config.toml
model = "segmentation model"
dataset = "Sentinel-2 satellite tiles (TerraMesh)"
train_examples = 36250
image_size = 48
crop_scale_min = 0.5
horizontal_flip = true
color_jitter = 0.2
cutout = 0.25
num_classes = 10
encoder_arch = "swin"
encoder_norm = "layernorm"
encoder_norm_position = "res_post"
encoder_activation = "gelu"
encoder_mlp_ratio = 2
encoder_head_dim = 32
encoder_fused_qkv = true
encoder_bias = "all"
encoder_qk_norm = false
encoder_parallel_block = false
encoder_inner_norm = false
encoder_patch_size = [2, 2]
encoder_depths = [4, 4, 4]
encoder_widths = [64, 128, 256]
decoder_norm = "batchnorm"
decoder_activation = "silu"
decoder_widths = [64, 128, 256, 256]
decoder_blocks_per_level = 2
decoder_block = "bottleneck"
decoder_dropout = 0.05
decoder_attention = false
decoder_upsampling = "pixel_shuffle"
init = "trunc_normal_002"
residual_init = "none"
optimizer = "muon"
muon_scale = "match_rms_adamw"
learning_rate = 0.0069
momentum = 0.9
nesterov = true
orthogonalizer = "newton_schulz_5"
adamw_lr_other_params = 0.002
max_grad_norm = 3.0
max_steps = 7100
batch_size = 256
epochs = 50.1
lr_schedule = "wsd"
decay_fraction = 0.4
final_lr_fraction = 0
warmup_steps = 350
weight_decay = 0.07
adamw_weight_decay_other_params = 0.01
Rows from block 8 of the encoder, named by matrix and row number. Rows with one number belong to one attention dimension. Each number is 128 + 32 x the weight over its row's rms, rounded and kept within 0 to 255. All counts start at 0. After the name is the row's rms in percent of the matrix's.
# v: window attention query, key and value (stacked) (encoder.blocks.8.attn.qkv.weight, 768x256, the v third), inputs 172-255
# proj: window attention output (encoder.blocks.8.attn.proj.weight, 256x256, transposed), outputs 172-255
v.96 092 [ 97 122 120 132 122 126 154  58 142 140 212 150 193  73 147 160 132 168 162  93 107 129  98 109  91 181 137  99  79 133 102  94  94  85 115 115 121 140 165 153  98  79 130  84 131 109 132 121 132  58 135 122 142 106 145 122 165 126 136 119 131 139 149 179 120 128 108 111 133 111 108 108  77 128 166  79 112 150 171 138 102  82 170 103]
proj.96 087 [143 135  58 150 102  92 140  84 161 146 102 120 202  71 113 111 155 151 100  92 107  73 176 125 162 113 146 141 176 135 127 124 159 135 134 165 113  84 110 137 189 187 130 109 119 153 114 105 115 122 191 157 133 140 145 180 123 116 180 168 169 133 152 155 112 122 164 128 136 132  95 126 142 156 137 149 165  74 167 164 104 151  69  89]
v.97 099 [117 125 134 187 123 152 169 145 126 102 138 112 163 154 119 146 185 108  94 111 102  74  77 126 128 128 108  71 104 205 183 168 101  75 105 108 126 152 136 102 156 121  34 154 147 137 115 185  92 151 143 157 192  85  86  71 182 182 115 134 159 132 134 131 149 142 136 134 137 144 167  84  94 150  95 170 157 165 152 176 109 109 118 147]
proj.97 099 [115 143 121 147  97 154  95 139 124 118 125  96 117  58 168 117  89 173 176 156 122 149  92  96 103 127 152 154  94 156 117 154 132 155  85 100 192 103 167 137  94 164 186 129 113  25 147  97 102 176 108  68 103  84 130 127 105 189 103  76 181 144 150  98 121 152 139  98  75  99 110  90  59 117 118 152 169  85 132  40 125 140 122 131]
v.98 102 [142 106  84 128 148 130 102 131 120 155 121 105  71  84 146 121 115 112 121 140 110 141 169 129 107  47  92 165  87 161  60 130 139 126  48 105  87 103 150 161 114 142 149 130  93 173  68 111 117 135 130 143 125 128 143  35 149 131 172 116  87 150 156 148 139 105 110  64 138 159 151 184 123 169 121 174 123 127 198 133 152 150 165  91]
proj.98 095 [126 124 138 158 156 166  98 141 148 136  79 114 130  75 134 145  90 110 124 154 179  99 101  87 144 167 150  93 163  79 160 140 136 139 134 127  89 118 125 116  79  96 107 129 115 131 149  92 173  89 138 107 120 135 181  95 164  98 117 138  94 169 135  86 200  92 122 149 122 112 200 128 107 135 143  77 156 131 128 116 118 107 149 119]
v.99 107 [ 65 109 141 127 155 161  97 162 119 169 132  78 123 138 133 155  94 138 178  56 149 120 132 113 103 117 138 144 141 153 114 119  90 136 138 104 162 164 170 130 167 101 151 112 145 171 123 116 123 126 132 117 102 154  50  75 114 128 135 154 109 161 125  94  87 158 100 133 152 153 105 146 141 113 122 118 192 114 196  97 113 115  87 118]
proj.99 104 [134  75 170 146 136 146 121  98 112 129 121 157 104  84 101 134 137 178 147 117  97 134 109 124  86 123 128  85  73  89 184  77 125 124  96 136 142 153 143 178  55 139 109 177 141 148 165 111 125 106 151 160 126 166 150 103 178  89  89 137 152 153 118 142 178  89 116 123 134 145  30 152 105 116 139 122 162 153 167 153 122 158 145 115]
v.100 095 [115 112 138 128 155 143  99 101 122  93 171  79 182 104 224 142 127 151  67 159 154 146 184 108 118 128 160 120 134 163 165  24 107 162 138  35 141 163 117 165 113 135 127  96 105 133 178 102 131 178 109 137 135 150 187 140 208  65 101 113 213 112 142 140 115 119 158 124 154 137 138 152  75 127 162 118  88 128  87 163 105 100 119 118]
proj.100 098 [162 103  41 125 208  93  94 149 136 164 173 132 125 131 106 168 164 112 102 136 139 144 159 209 166 126 111 136 106  66 138 114 109 108 111 134 153 111 170  80 183 140 160 136 152 156  83 135 113 146 113 171 125 111 119 141 118 125 150 154 147 146 163 128 145 193 148 151  97 182 139 104  83 188 104 121 104 108  91 135 105 206 151 127]
v.101 114 [120 120 145  78 123  76 141 106 125 141  66 122  90 174 111  99 157 122 153  77  76 126 162 150  32 148 130 109 202 127 124 121 128  97 178  73  77  71 144 101  97 137 175 173 105 134  99 114 175 134 109  90 160  58 172  99  51 120 118 178 140 136 124  58 153 124 107 134 155 198 122 199 125 139 197 150 143 156 124 190 142 128 100  73]
proj.101 115 [177  85 137 117 135 118  27  81 162  37  95 188 181 116 130 103  58 126 114 119 149 135 135 116 184 184 100  95 106 104  93 170 130 148  79 134  74 122 112 133 170 122 107 110 108  84 187 123 103 106 150 101 148 145 138 141 146 110 121 162  60 123 130 141 119  92 145  65 146 135 149 129 123 105 129  93  96  88 108 158 150 123  70 163]
v.102 091 [ 97 124 120  90  74 112 177 132 132 132 163  60 138 146 154 179 144 131 100 163 117 171  80 148 114 122 123 135 101 104  75 167 153  49 130 134 147 119 129 138 105 156 117 113  47 132 167 163 135 119 149 113 126 186  73 135 146 224 171 174  76  79 107 155 109 191 132  91 110  87 113 155 138 166  67 110 112 191 144 115  93 136 138 128]
proj.102 090 [128  84 140 105 125 159 124 108 138 150  67 125 174 140 123 166 123 124 137 126 157 145 112 154 157 182 111 120 157 173 145 101 120 160  84 176  93  71  61 123 109 109  96 129 171 167 131 170 238 151  64 122 114 131 100 147 133 159 158  89 123 111 100 118  84  70 124 122 142 189  97 169 120 119 104 176 172 134 126  93 128 103 167 119]
v.103 104 [172 119  74 140  95 190 144 123 134 155 156 101 136 107 144 144 124  90  95 130  77 137 122 146 156 135  97 133  57 145 158 147 112 155 142  99 118 165  90 152  14  82 103  90  75  83 127 145  96 105 122 124 123 179 119 170 194 117  75  83 134 122 128 150 200 159 158 136 103  96  80  97 133 128 109 121 150 128 135 119  97 181 111  82]
proj.103 107 [142 125 138 119 103 104 124 108 138 132 119 112 130 121  96 141 162  97 105 109 148 120 120 117 133 161 133 165 118 105  96 107 109 113  85 155 145  81 150  88 186 120 169 138 186 114  81 121 183 157  83 191 125 143 131 152  64 162 138 122 123  95 110 113  80 102 134  86  93 202 123 200 141 154 158 171 190 139 118 165 115 120 200 113]
v.104 106 [173 124  91 113 109  96  94 115 105 117 170 163 137  70  99 132 171 107 158 172 126  87 109 145 171  87 130 183  81 117  93 152 116 120 117 118  90 109 118  30 158  75 139 141  92 118 144  81 120  97  71 143  91 148  82 208  92 170 174 165 115  99 139 109 131 141 115 129 140  90  84  64 134 104  63  98  93 132 112 151 195 112  78 141]
proj.104 098 [ 83  94 173 112 108  98 121 182  99 177 123 157 151 134 147 162 157 114 177 110 115 127 122 101 119 184 142 159 141 211 156 158 149 123 120 126  72 132 120 179 200 105 114 121 134  98 120 163 145 106 179  58 134 177 115 153 108 124 133 100 147 178 128 159 123 142 116 130  62 168 156  84 166 121  84 155 156 146  69  78  91 101 168 156]
v.105 100 [160 124  96 118 162 149 107 128 130  67  89 120 166 109 150 141 180 176  95 145 149  81 166 113 129 118 123 136 159 110 125  55 134 154  74  98  91 125 153 120 158 180 145 144 149 114 142  87 184 184 162 116 160 142 138 200 151  80 160 177 140 124 113 145 104  32 162 116 178 137 161 119 173  67 147 189 117  87 157  82 136  78  77  76]
proj.105 101 [121 106 110 151 152 162 109 171 116 128 124 110 100  71 113 115 111 124 164  94 149 159 119 119 117  87  50 103  87  66  73 155 109 206 124 170 133 179 156 110 165 136 163 134  92  61 112 169  87 140 147 174 144 116  93 125 168 137  50 149 124 134 151 148 139 129 159  84 108 124 112 101 146 130 152 115 119 129  96  85 151 159 123 177]
v.106 096 [ 82 110 146  92 138 122  76 119 168 119 171  97  72 130 105  74 138 147 102 121  94 100 100 149 149 130  80  97 132 162 156  59 195 125 113 111 105 112 118 170 174 120  93 120 211 139 157 180 156 117  47  47 171 112  83 176 166 147 173 127 135 126 148 165 159  63 129 120 115 120 130 163 137 165 117 159 162 189 151 134 114 107 148 121]
proj.106 094 [115  82 132 123 142  88 149 151 127 128 145 158 142 160  65 136  95 108 166 148  70 162 134 158 128 107 134 177  67  90 131 127 143 123 142 119  69 149 141 120 136 139 130 163  87 137 139 113 113 150 123 153 111 175 128 153  66  90 112 107 187 173 108 100 139 179 116 129 179 128  67 132  55 128 155 188 134 191 137  16 133  89 114 133]
v.107 107 [130  84 142 156 142 102 129 155 159  89 132 187  74 179 118 158  90  99 120 148 122  97 125 143 127  76 149 158 116  91 141 140 154 182  97  72  88 107  80 126  65 146 212  92 134 113  64 135 103 145 175 163 112 105  75 143 127 154 125 168 111 117 131  99 121 113 145 106 166 127 153 180 167 149 155 158 102  89 136 103  91 152 104 139]
proj.107 100 [148 104 112 108 125 128 137 126 115 139 136 169 116 135 142 130  97 125 178 128  99 187 126 153 136 135 128 150 109  92  91 118 169 115 113  89 198 110 116  93 151 160  99 139  68  77 112 121 135 180 142 148 132 138 120  54 203 124 141 109 119 118 112 143 111  69 100  83 123 149 166 189 118 168 137 215 106  82 117  48 159 141 165  91]
v.108 106 [152  97  99 105 109  80 139 144  63  93 117 185 111 152 102 139 126 101 106 171  20 123 118 136 109 169 195 129 153 147 171 115 142 103 115  87  77 101 119 108 130  80  80  95 161 128 115 144 123 130 168 124 116 116 118 145  96 147 110 105 139 170  79  98 176 172  61 101 108  85 115 106 155 157  62 120 112 137  99 114 155 173 106 127]
proj.108 097 [ 97 150 203 117  95  94 131 113 121 169 119 127 140 122 111 110 176 146 179  91 165 109 145 117  80 227 135  89 109 199 131 116 189 140 139 149 168  80 156  85 186 178 165 122 113 126 154 107 139 110 123 156 152 114 130 144 141 131 127 139 179 130 117 138  90 134 136 135 150 124 139 165 131 127 153 104 113  98 104 188 155 108 134 120]
v.109 102 [120 131  73 157 147 162 154  95 119  73 102 154  95 155 109  97 157 135 129  99 170 119 149 106 135 164 158 122 121  66 135 104 181 140 126 117 139 159 126 162  86 108 126 104 119 122  65 125 144 118 186 115  52 126  37  72 155 137 175 151 129 103  91 109 127 120 135 135  61 154 168  97 154 107 148 120 189  95 113 164 111 167 146 133]
proj.109 100 [157 147 130 196 157 147 189 189 108 147 124 134 136 136  92 110  80 175 123  96 130 123 122 129 116 194 167 117  85 158 185 155 164 132 128  77 138  75  69 164 138 140  97 116  68 112 142  88 141  70 149  77 110 124 205  71 170 144  97 115 141 113 170 120 136  74 136 156 119 101  92 144 120 132 140  95 105 113 112 129 144 147 138 127]
v.110 107 [120 149 161 173  93  76 167 152 103 113 127 160 142 112  55 127 179 175 189 144 179 127 128 119 110 129 168 163 106 135  83 147  98 130 132  68 143 133 185 130 213 121 150 114 149 137 101 125 143 143 112 123 102 151 125 106 110 116 196 125 128 170 137 147 112 137  60  82 146 137 149 164 110 138 128 183 139 178 134 134 135 116 102 108]
proj.110 104 [181 192 123 126 154 210  88 147 152 123  84  93 147 113 122 119 126 146 119 119 114 143 112 152 160 120 104 123 181 103 147 102 185 138 136 112 115 140  89 100 109 151 101  62 119  80 117 153  70 124 157 162 123 139 129  46 170 107 109 169 157 149  90 118 226 126 122 162 111 100 128 101  85 119 140 118 130  64 150 151  94 114 172  60]
v.111 116 [103 116 111 170 154 166 169  76 153 166 153 160 146 170 192 131  28  62  84  99 166 167  68  86 153 152 162 126  92  77 165  76 129 118 209 171 134 137 127 134 110  97 161  91 113  68  85 119 153 109 126 150 127 171 100  68 134 107 103 118 146 123 101 159  62  89 134 152 120 138 121 117 114 197 128  74 132 142  89 137 127 117 171 112]
proj.111 123 [ 96 130  95 127 127  77 196 147  79 134 190 128 100 141 152 164 204 140 158 120 111 123 128 148 119 117 105 110 140 103  62 117 137 127 179 140 157 116 128 123 110  58 158 117 181 170 119 113 108  72  72 122  68  99 178 156 102 150 119  98 131 137  91 127 144 176 116 167  88  81 141 152  93  88 147 151 192 134 212 129 103 155 102 158]
v.112 112 [114 138 152  98 199  96 135  77 139 144 141 114 124 130 152 142 158 156 123 127 131 170 129 167 213 102  76  91 135 194  82 139 118 165 154 105 127 130 112 132 126 114 135 140 161 187  59 142 143 167  86 137 111 133 131 165 131 134 105 157 169 102 125 151 120 146 160 107 131 120 153 128 109 117 120 112 163 175 148 121 138  85 148 106]
proj.112 106 [107  64 153 182 119 123  84 147 136 106 116 127 175 126 117 166 126 151  66 147 117 131  55 161 117 135 111 134  77 117 100 122 149 154 138 109 105 165 177  88 133 120 143 100 103 136  97 148 121 191 104 158 159  80 108 168 108 133 182 121  79 141 124 160 122 104 100 138 181 144 141 133 136 148  80 137 102 151 189  17 152 146  49 108]
v.113 102 [198  97 228 141 116 133 131 136  81 104  88 167  66 107 144 129 168 150 116 124 127 140 173 165  86 188 105  74 148 157 202  77 139 101  85 155 161 110 114 130 149 150  74 119 160 144 123 120 135 172 109 122 123 201 196 160 143  57 127 113 197 172 195 124 158 120 100 157 140  46 143 138 205 141 119 180 151 142 141  65  83  67 157 171]
proj.113 097 [130 150  90 121 116 124 133 110  92  64 190 122  93 109 109 108 166 123 120 169 112 122 108 144 107  96 100  94 109 156  97 112 130 125 133 152  72 100 123  55 185 144 155 170 189  88  91 136  98 202 124 130  99  69  44 134 115 136 147  87 102 142  84  97 134 185 129 143 170 128 105 139 143 119  94 127 100 111 143  56 151 145  78 142]
v.114 096 [157 114 129 155  93  97 137 152 182 131 155 151 155 117 112 107 153 125 135 126 169  90 112  85 130 195 118  88 152 136 134 152 129 105 127 145 153 100 134 153 167  89  89 152 154 197  93 108 186 122  77 167 138 143 152 144  89 164 100 110 134 153 125 165 153 111 121 133 197 112 135  95 182  97  73 128 107 138 147  59 121 159 172 186]
proj.114 096 [146 134 155 112 137  87 140 122 113 146 117 103  70 159  95 151 168 112 128 126 148 122 138 154 124  99  92 159 147 151 129  51 134 134  93 116 199 130 120  54  93 152 100 149  99 157 169 130 155 224 151 106 116  77 114 116 150 138 110  82 126 100 215 158 127 201 130 108 121 148 153  74 100  92 104  91 196 124 102  80 170  97 145  85]
v.115 089 [161 138 131 176 162 155  79 173  86 120  76  91  80 108 106 100 190 159 148 152 140 132  74  75 210 167  81 165 102 127  95 180 106 109 167  94 127 168 165  98 206 118 171 138 129 138  94 113 141  86 163 116 130 151 134 127 125 100  69  91 132 145 145 149  85 163 134 139 155  80 123 147 159 127 111 152 121 152 122 133 114 120 104  81]
proj.115 091 [106 151 135  90 159 146  85 132 140 113 136 122 136 156 133 139  83  55  99 125 201 139 129 102 118 114 154  77 151 154 120 132  68 158 170 125 132 134  81  99 124 163 141  80 102  93 131 154  83  98 111 152 150 127 134 103  83 120 142 125 157 134 151 106 104 143  94 125 157  58 104 124 157  97 186 101 167 131 230 108 174 115  99 123]
v.116 100 [ 95 129 152  56  80 138 164 177 148 138 154 147 133 101 176 130 134 130 117 107  88 164 105 144 154 124 121 100 138 104 126 152 126 126 173  93 133 165 133  81 134 114  77 117 164 107 180 132 146 108 135 108  78 121  68 146 152 139  49 133  69  96 104  90 111 127 149 197 124 127  62 120 129 135 121 162 127 162 101 140 129  96 156  96]
proj.116 100 [139 155 116 165  99 170 143 155 144 111 117 198 148 128 102  91 194 158 152  95 140 116 125 128 160 128 122 109  92 103 117 162 105 101 133 146 110 149 128 137 141 141 168  94 109 192 146  91 138 132 137 151 150 191 123 136 132 121 118  93 120 130 123 118  69 163 127  79 168 168  66 152 121 174 143  72 166 172 169 109 174 122 129 159]
v.117 108 [107 106 176 120 138 119 122 124 110 137  78 153  67 128 138 148 104  99 172 133  94 161 163  77 147 160  72 112 125 114 121 177 129  75 124 132 119 116 140 139 126 115 157  83 132  87  99 160 152 127 162 119 191  88  69  31 102 118 169  95 138 181 141 146 141  97 138 186 121 142 134 125 140  73 154 112 198 155 121 143 112 163 138  76]
proj.117 107 [146 146 137 136  99 132  86 163 123 109 112 103 175 166 153  91 142  66  84 176 114 121 138  79  61 112 177 104 151 138  93  99 140 116  98 127 151 142 103  89 149  90 112 122 146 129 127 148 128 104  59 141 111  80 161  94 180 119  99 116 115 106 114 110 130 101 129 127 170  64 115 161 160 186 128 115 121  98 171 158 112 131  78 115]
v.118 110 [ 87 185 143 172 141  96 103  76 104 108 143 144 141 161 135 111 168  93 142 119  58 108 155 161  93 180 126 141 121 114 141 155  84 143 170 124 112 184 105 138 174 124 155 121 197 120 156 130 112 186 142  86 106 179  94  66 144 139 109 157 114 170 118 192 112 131 136 104 101 101 161 121 165 147  90 170 155 114 162  97  55 165 110 153]
proj.118 110 [130 114  83 105 132 124 146 115 170 222 109 102  95 146  92 106 167 117 121 183  98 124 170 100 114 123 165  77 116 187 167 115 173 103 154 133 181 112 150 175  93 118 109 109 154  66 119 148 106 162 152 160  91 115 104 139 114 110 148 170 193 137 116  79  87 145  90 150 131  82  75 163 148 133 202 164 135 117 150  59 158 143 179  77]
v.119 098 [ 53 128 155 147  81 134 122  64  37 115 149 116  44  98 117 138 134 129 141 183 101 105 149 100 131 138 115 108 148 118 178  83 123 151 156 130 141 150 134 155 132 165 116 119 121 170 160 141  96 108 212 148 150 114 161  88 174  77 113 123 132 121 150 149 121  92  76 123 105 119 123 138 160 177 232  80 125  66  77 114 130 109 149  75]
proj.119 094 [137 171  79 116 140 193 113 131  60 140 139 158 123 195  70 137 128 114 159 142 127  97 129 126 119 133 151  81 158  85 156  91 141 175 120 183 116 102  78  81 145 124 183 122 121 125 143 111 127  72 100 148 150 117 136 103 101 161 174 181 122 109 125 110 143 112 153 176 126 146 121 163 215 155  82 124 107  96 175 233 145 102 111 157]
v.120 108 [149 132 142 154  93  97 137 171 134 128 193 145 121 136 151 136 129 138 102 151  80 176 116 102  88 129 122 134 107 170 115 191 175 130  65 152 133 158 167 107 222 108 118  82  96 129  76 136 111 152  88  92 148  95 111 178 126 134 105  93 150 111 121 125 134 172 136 145  93  94 132 142  92 177 114 113 113 158 137 149 141 104 104 129]
proj.120 107 [ 71  31  98 105 135 167 138 111  59 157 169 139 150 108 187 118 180 131 150 133 143  98 108 117 148 180 145  99 164 136 207 110 106  90 126 118 119 108 169 157 123 159 153 131 113 202 198  81 208 145 199  84 121 113 125 122  99 131 153 124 136 109 101 180 166 147 103 135 193 126 142  75 144  99  76 125  86 156 169  44 139 113 112 132]
v.121 095 [ 88 133 113  99 154 141 130 100 168 102 172 133 105 131 147 127 174  91 113  91 104 141  98 166 169 144 130 121  97 174 104 112  98 116 107 143 116 122  84  89 126  72 113 142 121 133 174 168 134 146 135  98 154 190 132 163 118 189  52  86 205 142 170 143  90 123 120  98 184  52  99 128 107 136 150 137 130 112 154  55 113 136 107 145]
proj.121 094 [ 91 148 162 116  93  99 129 121 117 155 138 157 173 141 143 113 200 121 102 117 116 136 137 143 112 107 108 156 128 125 116 115 193 125 127 144 119 152 110 106 178  93 113 168 173 162 122  95 185  95 113 124  75 117 148 110 161 103 142 140  92 147 111 117  95 150 162 140  59 145 172 105  67 131 110 137 159 116 105  80 100  75 175 146]
v.122 105 [118  98 177 146  89 136 150 219 129 129 127 168 139  73 150 161  98 125 157 126  94 137 166 117 104 147 128 145 140  68 135 234  97 114 166  89 119 143 125 138  45 133 112 118 115  84 159 131  62 157 141 133 127 168 111 110  81  83  68 103  90 158 145 120 181 169 134 108 139  81  76  93  86 108  78 149 110 123 109 188  60 127  94 118]
proj.122 113 [141 118 123 102 140 142 117 146 139 117 106 141  69 174 126 137 185 128 103 141 117 133 158  94 143  95 160  74 132 137 138 130 147  99  89 106 160  79 149 117 129 124 120 154 210 167 120 102 189  79  78 147 135 114 109  96 158 151 149  90 157  99  94 103 101 107 121  78 118 176 109 120 137  79 180 106 144 119 144 181 172 148 155  45]
v.123 103 [153  88 113  87 143 154  92 184 135 138 157  84 178 148  97 139 115 108 112 172 182 122 102 178  75 127 125 107 169 154  81 145 144  99 108  96 104 104 116  81 184 151 135 147  89 153 134  87 141 163 160 169 123  92 104 115 112 181 113 115 112 133 128 109 134  74 103 130 162 113 152 158  85 152 184 162 126  86 152 134  95 143 141 122]
proj.123 096 [181 141 188 120  92 129 103 122 148  96 135  99 117  83 109 177  64 139 183  83 146 173 116  78 152 122  82 133  98 147 175 138 148 162  98 186 124 149 163 131 117 125 101 129 130 132 136 160 177 163 128  77 146 214 132 136 199  64 121 110 102 153  78 162 185 186 110 111 129 127 110  86  83  80 123 137 143 128  98  68 117 135 124 145]
v.124 099 [166 135 149  92  72 196 165 132 126 107 119 154 156 137 134 152  91  93  88 116 106 102 162 114 170 136 138 116 157 136 123 118 145  87 172  85 117 113 118 140 104 125 120 158 125 175  71 121 126 150 155 142 128 132 118 116 192 157 182 140 113 104 164  98  85 144  89 158  77 104 128 165 133  91 112 109 111  93 121 100  64 198 142 169]
proj.124 098 [113 161 180 151  97 100 124  96 157 135 121 170  69 122  79 108 109 110 108  80 159 116 112 120  76 126 138  98 123 132 136 107 118 154 116 115 130 115 160 132 168 137  92 164 114 165 104 102 175 173 120 170 133 132 153 156 118 142 157 158 145 168 174 126 105 149 129 135 126 197 102 117 159 104 144  71 117 169 143 125 151 115 131  74]
v.125 107 [114 156 148 127 103 148 143 122 182  79 149 132 113  90 162 164 167 184 149 161 164 148 153 124  97 167 116 133  90  76 156 116 112 164 127 164 117  83 128 145  85 163 185 102 130 111  90 101 123 148 211 178  78 188 163  94 157  76 101 135 106 133 128 135 110 153 102 181 143  68  80 145 107  90  78 108 124  97  86 146 162  98 131 136]
proj.125 103 [158  82  80 139 137 151 162 145 173 116 177 102 112 187  73 132 145 110 131  98 132 111 159 169 166 119 115 105 152 105 108  61 171 147 103 126 116 137 170  99 154 168 165 109  94  87  49 117 134 141  58 147 164 126  73 188  86  91 100  84 153  93 125 198 146 131 107  68 146 144 109 134 127 192 111 107 118 138 162 102  86 145 124 198]
v.126 099 [135 142  86 143 111 157 138 116 151 112 133 163 136 160  90 155 122  37 123 140  82 132 196  76 127 115 156 147  81 108 139 127 121 178 168 140 118 168 107 100 103 155 172 108 131 116 144 124  91 108 140 164 106 144 105 128 146 157 130 158 144 117 150 134  85  72 140 194  81 148  98 137 140 103 170  65 127 107 183  82 171 148 171  81]
proj.126 097 [ 79 142 137 113 145  73 120 130 104 198  93 124 100 107 180 150 126  93 103 170  93 168 161 180 111  82 118 118 170 110 162 103 150 118 155 186 124 152 173 109 203  65 138 133  92 151 123  79 183  77 127 149 126 151 115 179  99 118 133 143 134 110 107 115 133 125  78 132  81 154 102 181 160 100  83 180 108 141 119 130 155  84 133 174]
v.127 115 [118 121 160 139  66 147 115 127 198 160 197 149 137 112 100  80 103  43 145 122 117 109 103  97  88 189 136 104 108  98 163 178 147  52 148 148 196 140 187 130 138 126  99  90 161 156  85 137 157 163 178 100 116  99 147  55 138 121  97 127 162 130 169 116 114 130 155 159 126 187 159 160 167 181 141 144 132  88  64 112 108 111 137 191]
proj.127 105 [110 110  86 108 152 145 129  88 146 103 173 163 137 128 142 143 156 149 163 142 161 167 139 167 176 128 100 122 185 115 121 166 138  31  85 110  80 128 121 151  79 136 142  93  65 159 117 172 124 145  81  73 154  83 106 162 143 168 165 102 119  76  99 156 204 173 148 158 135  85 151 120  78 110 100 104  89 101 155  75 128 129 185  85]
v.128 100 [127 154  91  91 205 156 156 108 104 179  88 194 132 115 111  82 111 124 128 180 142 155 130  48 153  92 154 137 144 139 149 157  94  49  81  71  61 175  83  95  69 140  94 114 128 117 144 129  74 143  72 128 119 150 189 122 159  99 122 135 106 120 161  88 141 123  64 161  72 115 149 159  76 159 130 151 162 115 135 128 158 144 113 138]
proj.128 102 [103 134 145 162 110 152 103 168 141 117 120 175 110 163  84 144  82 121  87 108 121 175 111  90 119 186 158 115 123 147 167  84 143 108 106 135 129 120 156 118 169 131 129 157 169 123 150 163 163 103 155 161  78 114  96 174 122 115 126 116 149 172 112 114  94 180 173 111 176  86 139 111  76 149 136  75 119 141 121 108  56 115 145 117]
v.129 101 [ 82 116 141 135 116  83 116 113 128  69 150 175  83 143 116 131 121 140  99 135  87 129 172 122 148  75 118 189 100 148 127 123 112  90 102  84  84 147 119 115  85 145 151 161 135 158  91  96 147 155 130 121 147 100  90 130 163 160 141 124 144 137 139 139 201  89 130 157 142 125 162 154 121 183   5 129 123 125 183 105  42 140 124 184]
proj.129 099 [100 108 146 107 126 126 108 139 148 117 142 140  96 136 119 182 139 143 174 135 134 143 103  49 111 144 107 147 103 115 126 156 134 115 143 110  93 121  97  87 141 111 136 139  87 154 108 172 143 177 110 196 159  67 143 151 113 179 181 151  97  37 155 195 105 165 174  75 142 179  64 125 159 182 137 100 107  64 122  77 138 117 126  87]
v.130 101 [133  83 128 149 156 164 120 129 119 163 107 167 172 113 180  84 129  90  78  92 140 147 170 138 138 160 126 205  64 110  95 108 107 143 167 158 107 156 146 170 103 112 104 103 141 159  66 119 110 151 157 154 101 101 130 110 139 117 163 115 188 152 122 143 127 155 130 169 140 170 167 139  76 142  68 141 117 139 138  97 151 101 136 147]
proj.130 105 [161 156 163 108  65 100 123 107 167  93 107  92 115 153 115 152 131 143 125 170 114 126  93 119 137 111 130 193 156 158 154  90 164 184  93 101 122  97 100 157 163 160 122 125 117 110 115 120 124 153 106 128 137 135  94 158  98 182 134 112 175 129  99 121 140 102 173 136  89 118  95 110 187 165 136 135 141 120 120 151 113 124 177  91]
v.131 112 [179 121  69 110 164 162  92  95 135 135 153 145 168 147 116 134 105 161 151 123 126 119  46 118 112 114 140 116 154  99  98 148 134 144 101 101 151 109  75 125 138 121 188 144 131  82 159  76 146 163 147  95 106 137 128 140  96 200  73 100  91 113 166 119  77 159 116 128 105 128 148 122 112 143 128 121 192 155 134 127 159 107 114  98]
proj.131 108 [112 145 159 165  82 122 179 117 160  71 104 203 160 136  88  99 157 145 154 150 201 159  81 168  72 158 108 102 124 125 108 114 115 121 137  80 113 114 215 169 130 109  96 175 110 158 158 137 158 145 161 102 133 119 108 151  91 132 119 136  92 117 113 132 124  71 136 108 105 136 146  79 153 125 135 163 128 136 126 141 151 123 204 127]
v.132 096 [113 145 116 131 125  92 148 103 137 134 141 136 149  88  85  98 113  56 184 172 145  91 171 116 137  58 129 171 123  77 141 106 141 137  92 106 134 111  69 133 124  99 190 136 145 110 125  82  65 134  92 156  77 143 125 129 156 153 173 174 158 157 134 146  66 147 119 142 133 146 181  85 138 130 107 169 173 103  93 136 158 133 169 145]
proj.132 099 [181 130 118 111 109 113  85 111 132 173  89 126 123 137 108 142 104 129 150 120 116 182 130 120 119 178 182  99 164 159 108 120 127 177 136  57 180 175 150 103  45 121 138 120  88  88 180 151 115 160 197 119 143 110 102  98 131 141 138  99 177 122 163 112 143 178 117 192  98  90 155 163 152  90 134 138  96 132 168  73  91 177 121 172]
v.133 089 [139  90 113 134 123 175 175 102 168  97 168 176  90 157 114  90  97 141 127 157 119 101 107  86 113 119  89 161 127 122 155 144 138  96 126  84 147 115 140 101 121  73 202 123  32 124  84 113 133  99 134 105 163 121 116  91 162 134 117 176 146 134  81 147 123  61 196 104 146 129 106 151 183  83 123 175 147 206 137 145 128 162 154 166]
proj.133 092 [166 170 107 119 137 169 107 169  95 125 203 120 109  48  90  61  60 126 157 109 100  87  83 107 121 166 190 161 160 182 140 135 104 130 196 136 180 115 153 136  73 188 136  82 127 155 106 142 136  97 128 155 155 123 121 137 174  89 173 106 149  67 114 116 117 163 109  72 140 113 148 116  82 161 146 113 114  86 121  82  60 171 112 169]
v.134 097 [169 146 150 140 157 115 133 160 128 187 195 176 100  69 120  96 139 140 120 112 127 114 113 133  93 138 113 106  47  99  91 119 127 142  82 131 128  81 173 155 159 122 125  73 162 135  78 146 129  77 151 190  95 146 176 153 104 157 115 132 124  91 170 122 155  99  92  74 108 105  68 123 120 150  95 166  89 148 117  99 169 134 124 168]
proj.134 084 [223 123  87 154 100 113 148 170 111 144 124 107 113 149 157 131 127 153 106  82  89 181  84  68 136 119  93 131 123 169 135 147 170 100 104  90 119 112  97 156 105 101 143 162 109 151 108 179 151 152 124 108 133 125 110 161 142 152 130 120 131 150  97  95 111  97 138 166  43 117 168 118  81  66 127 132 162 107 124 128 148 171 108 137]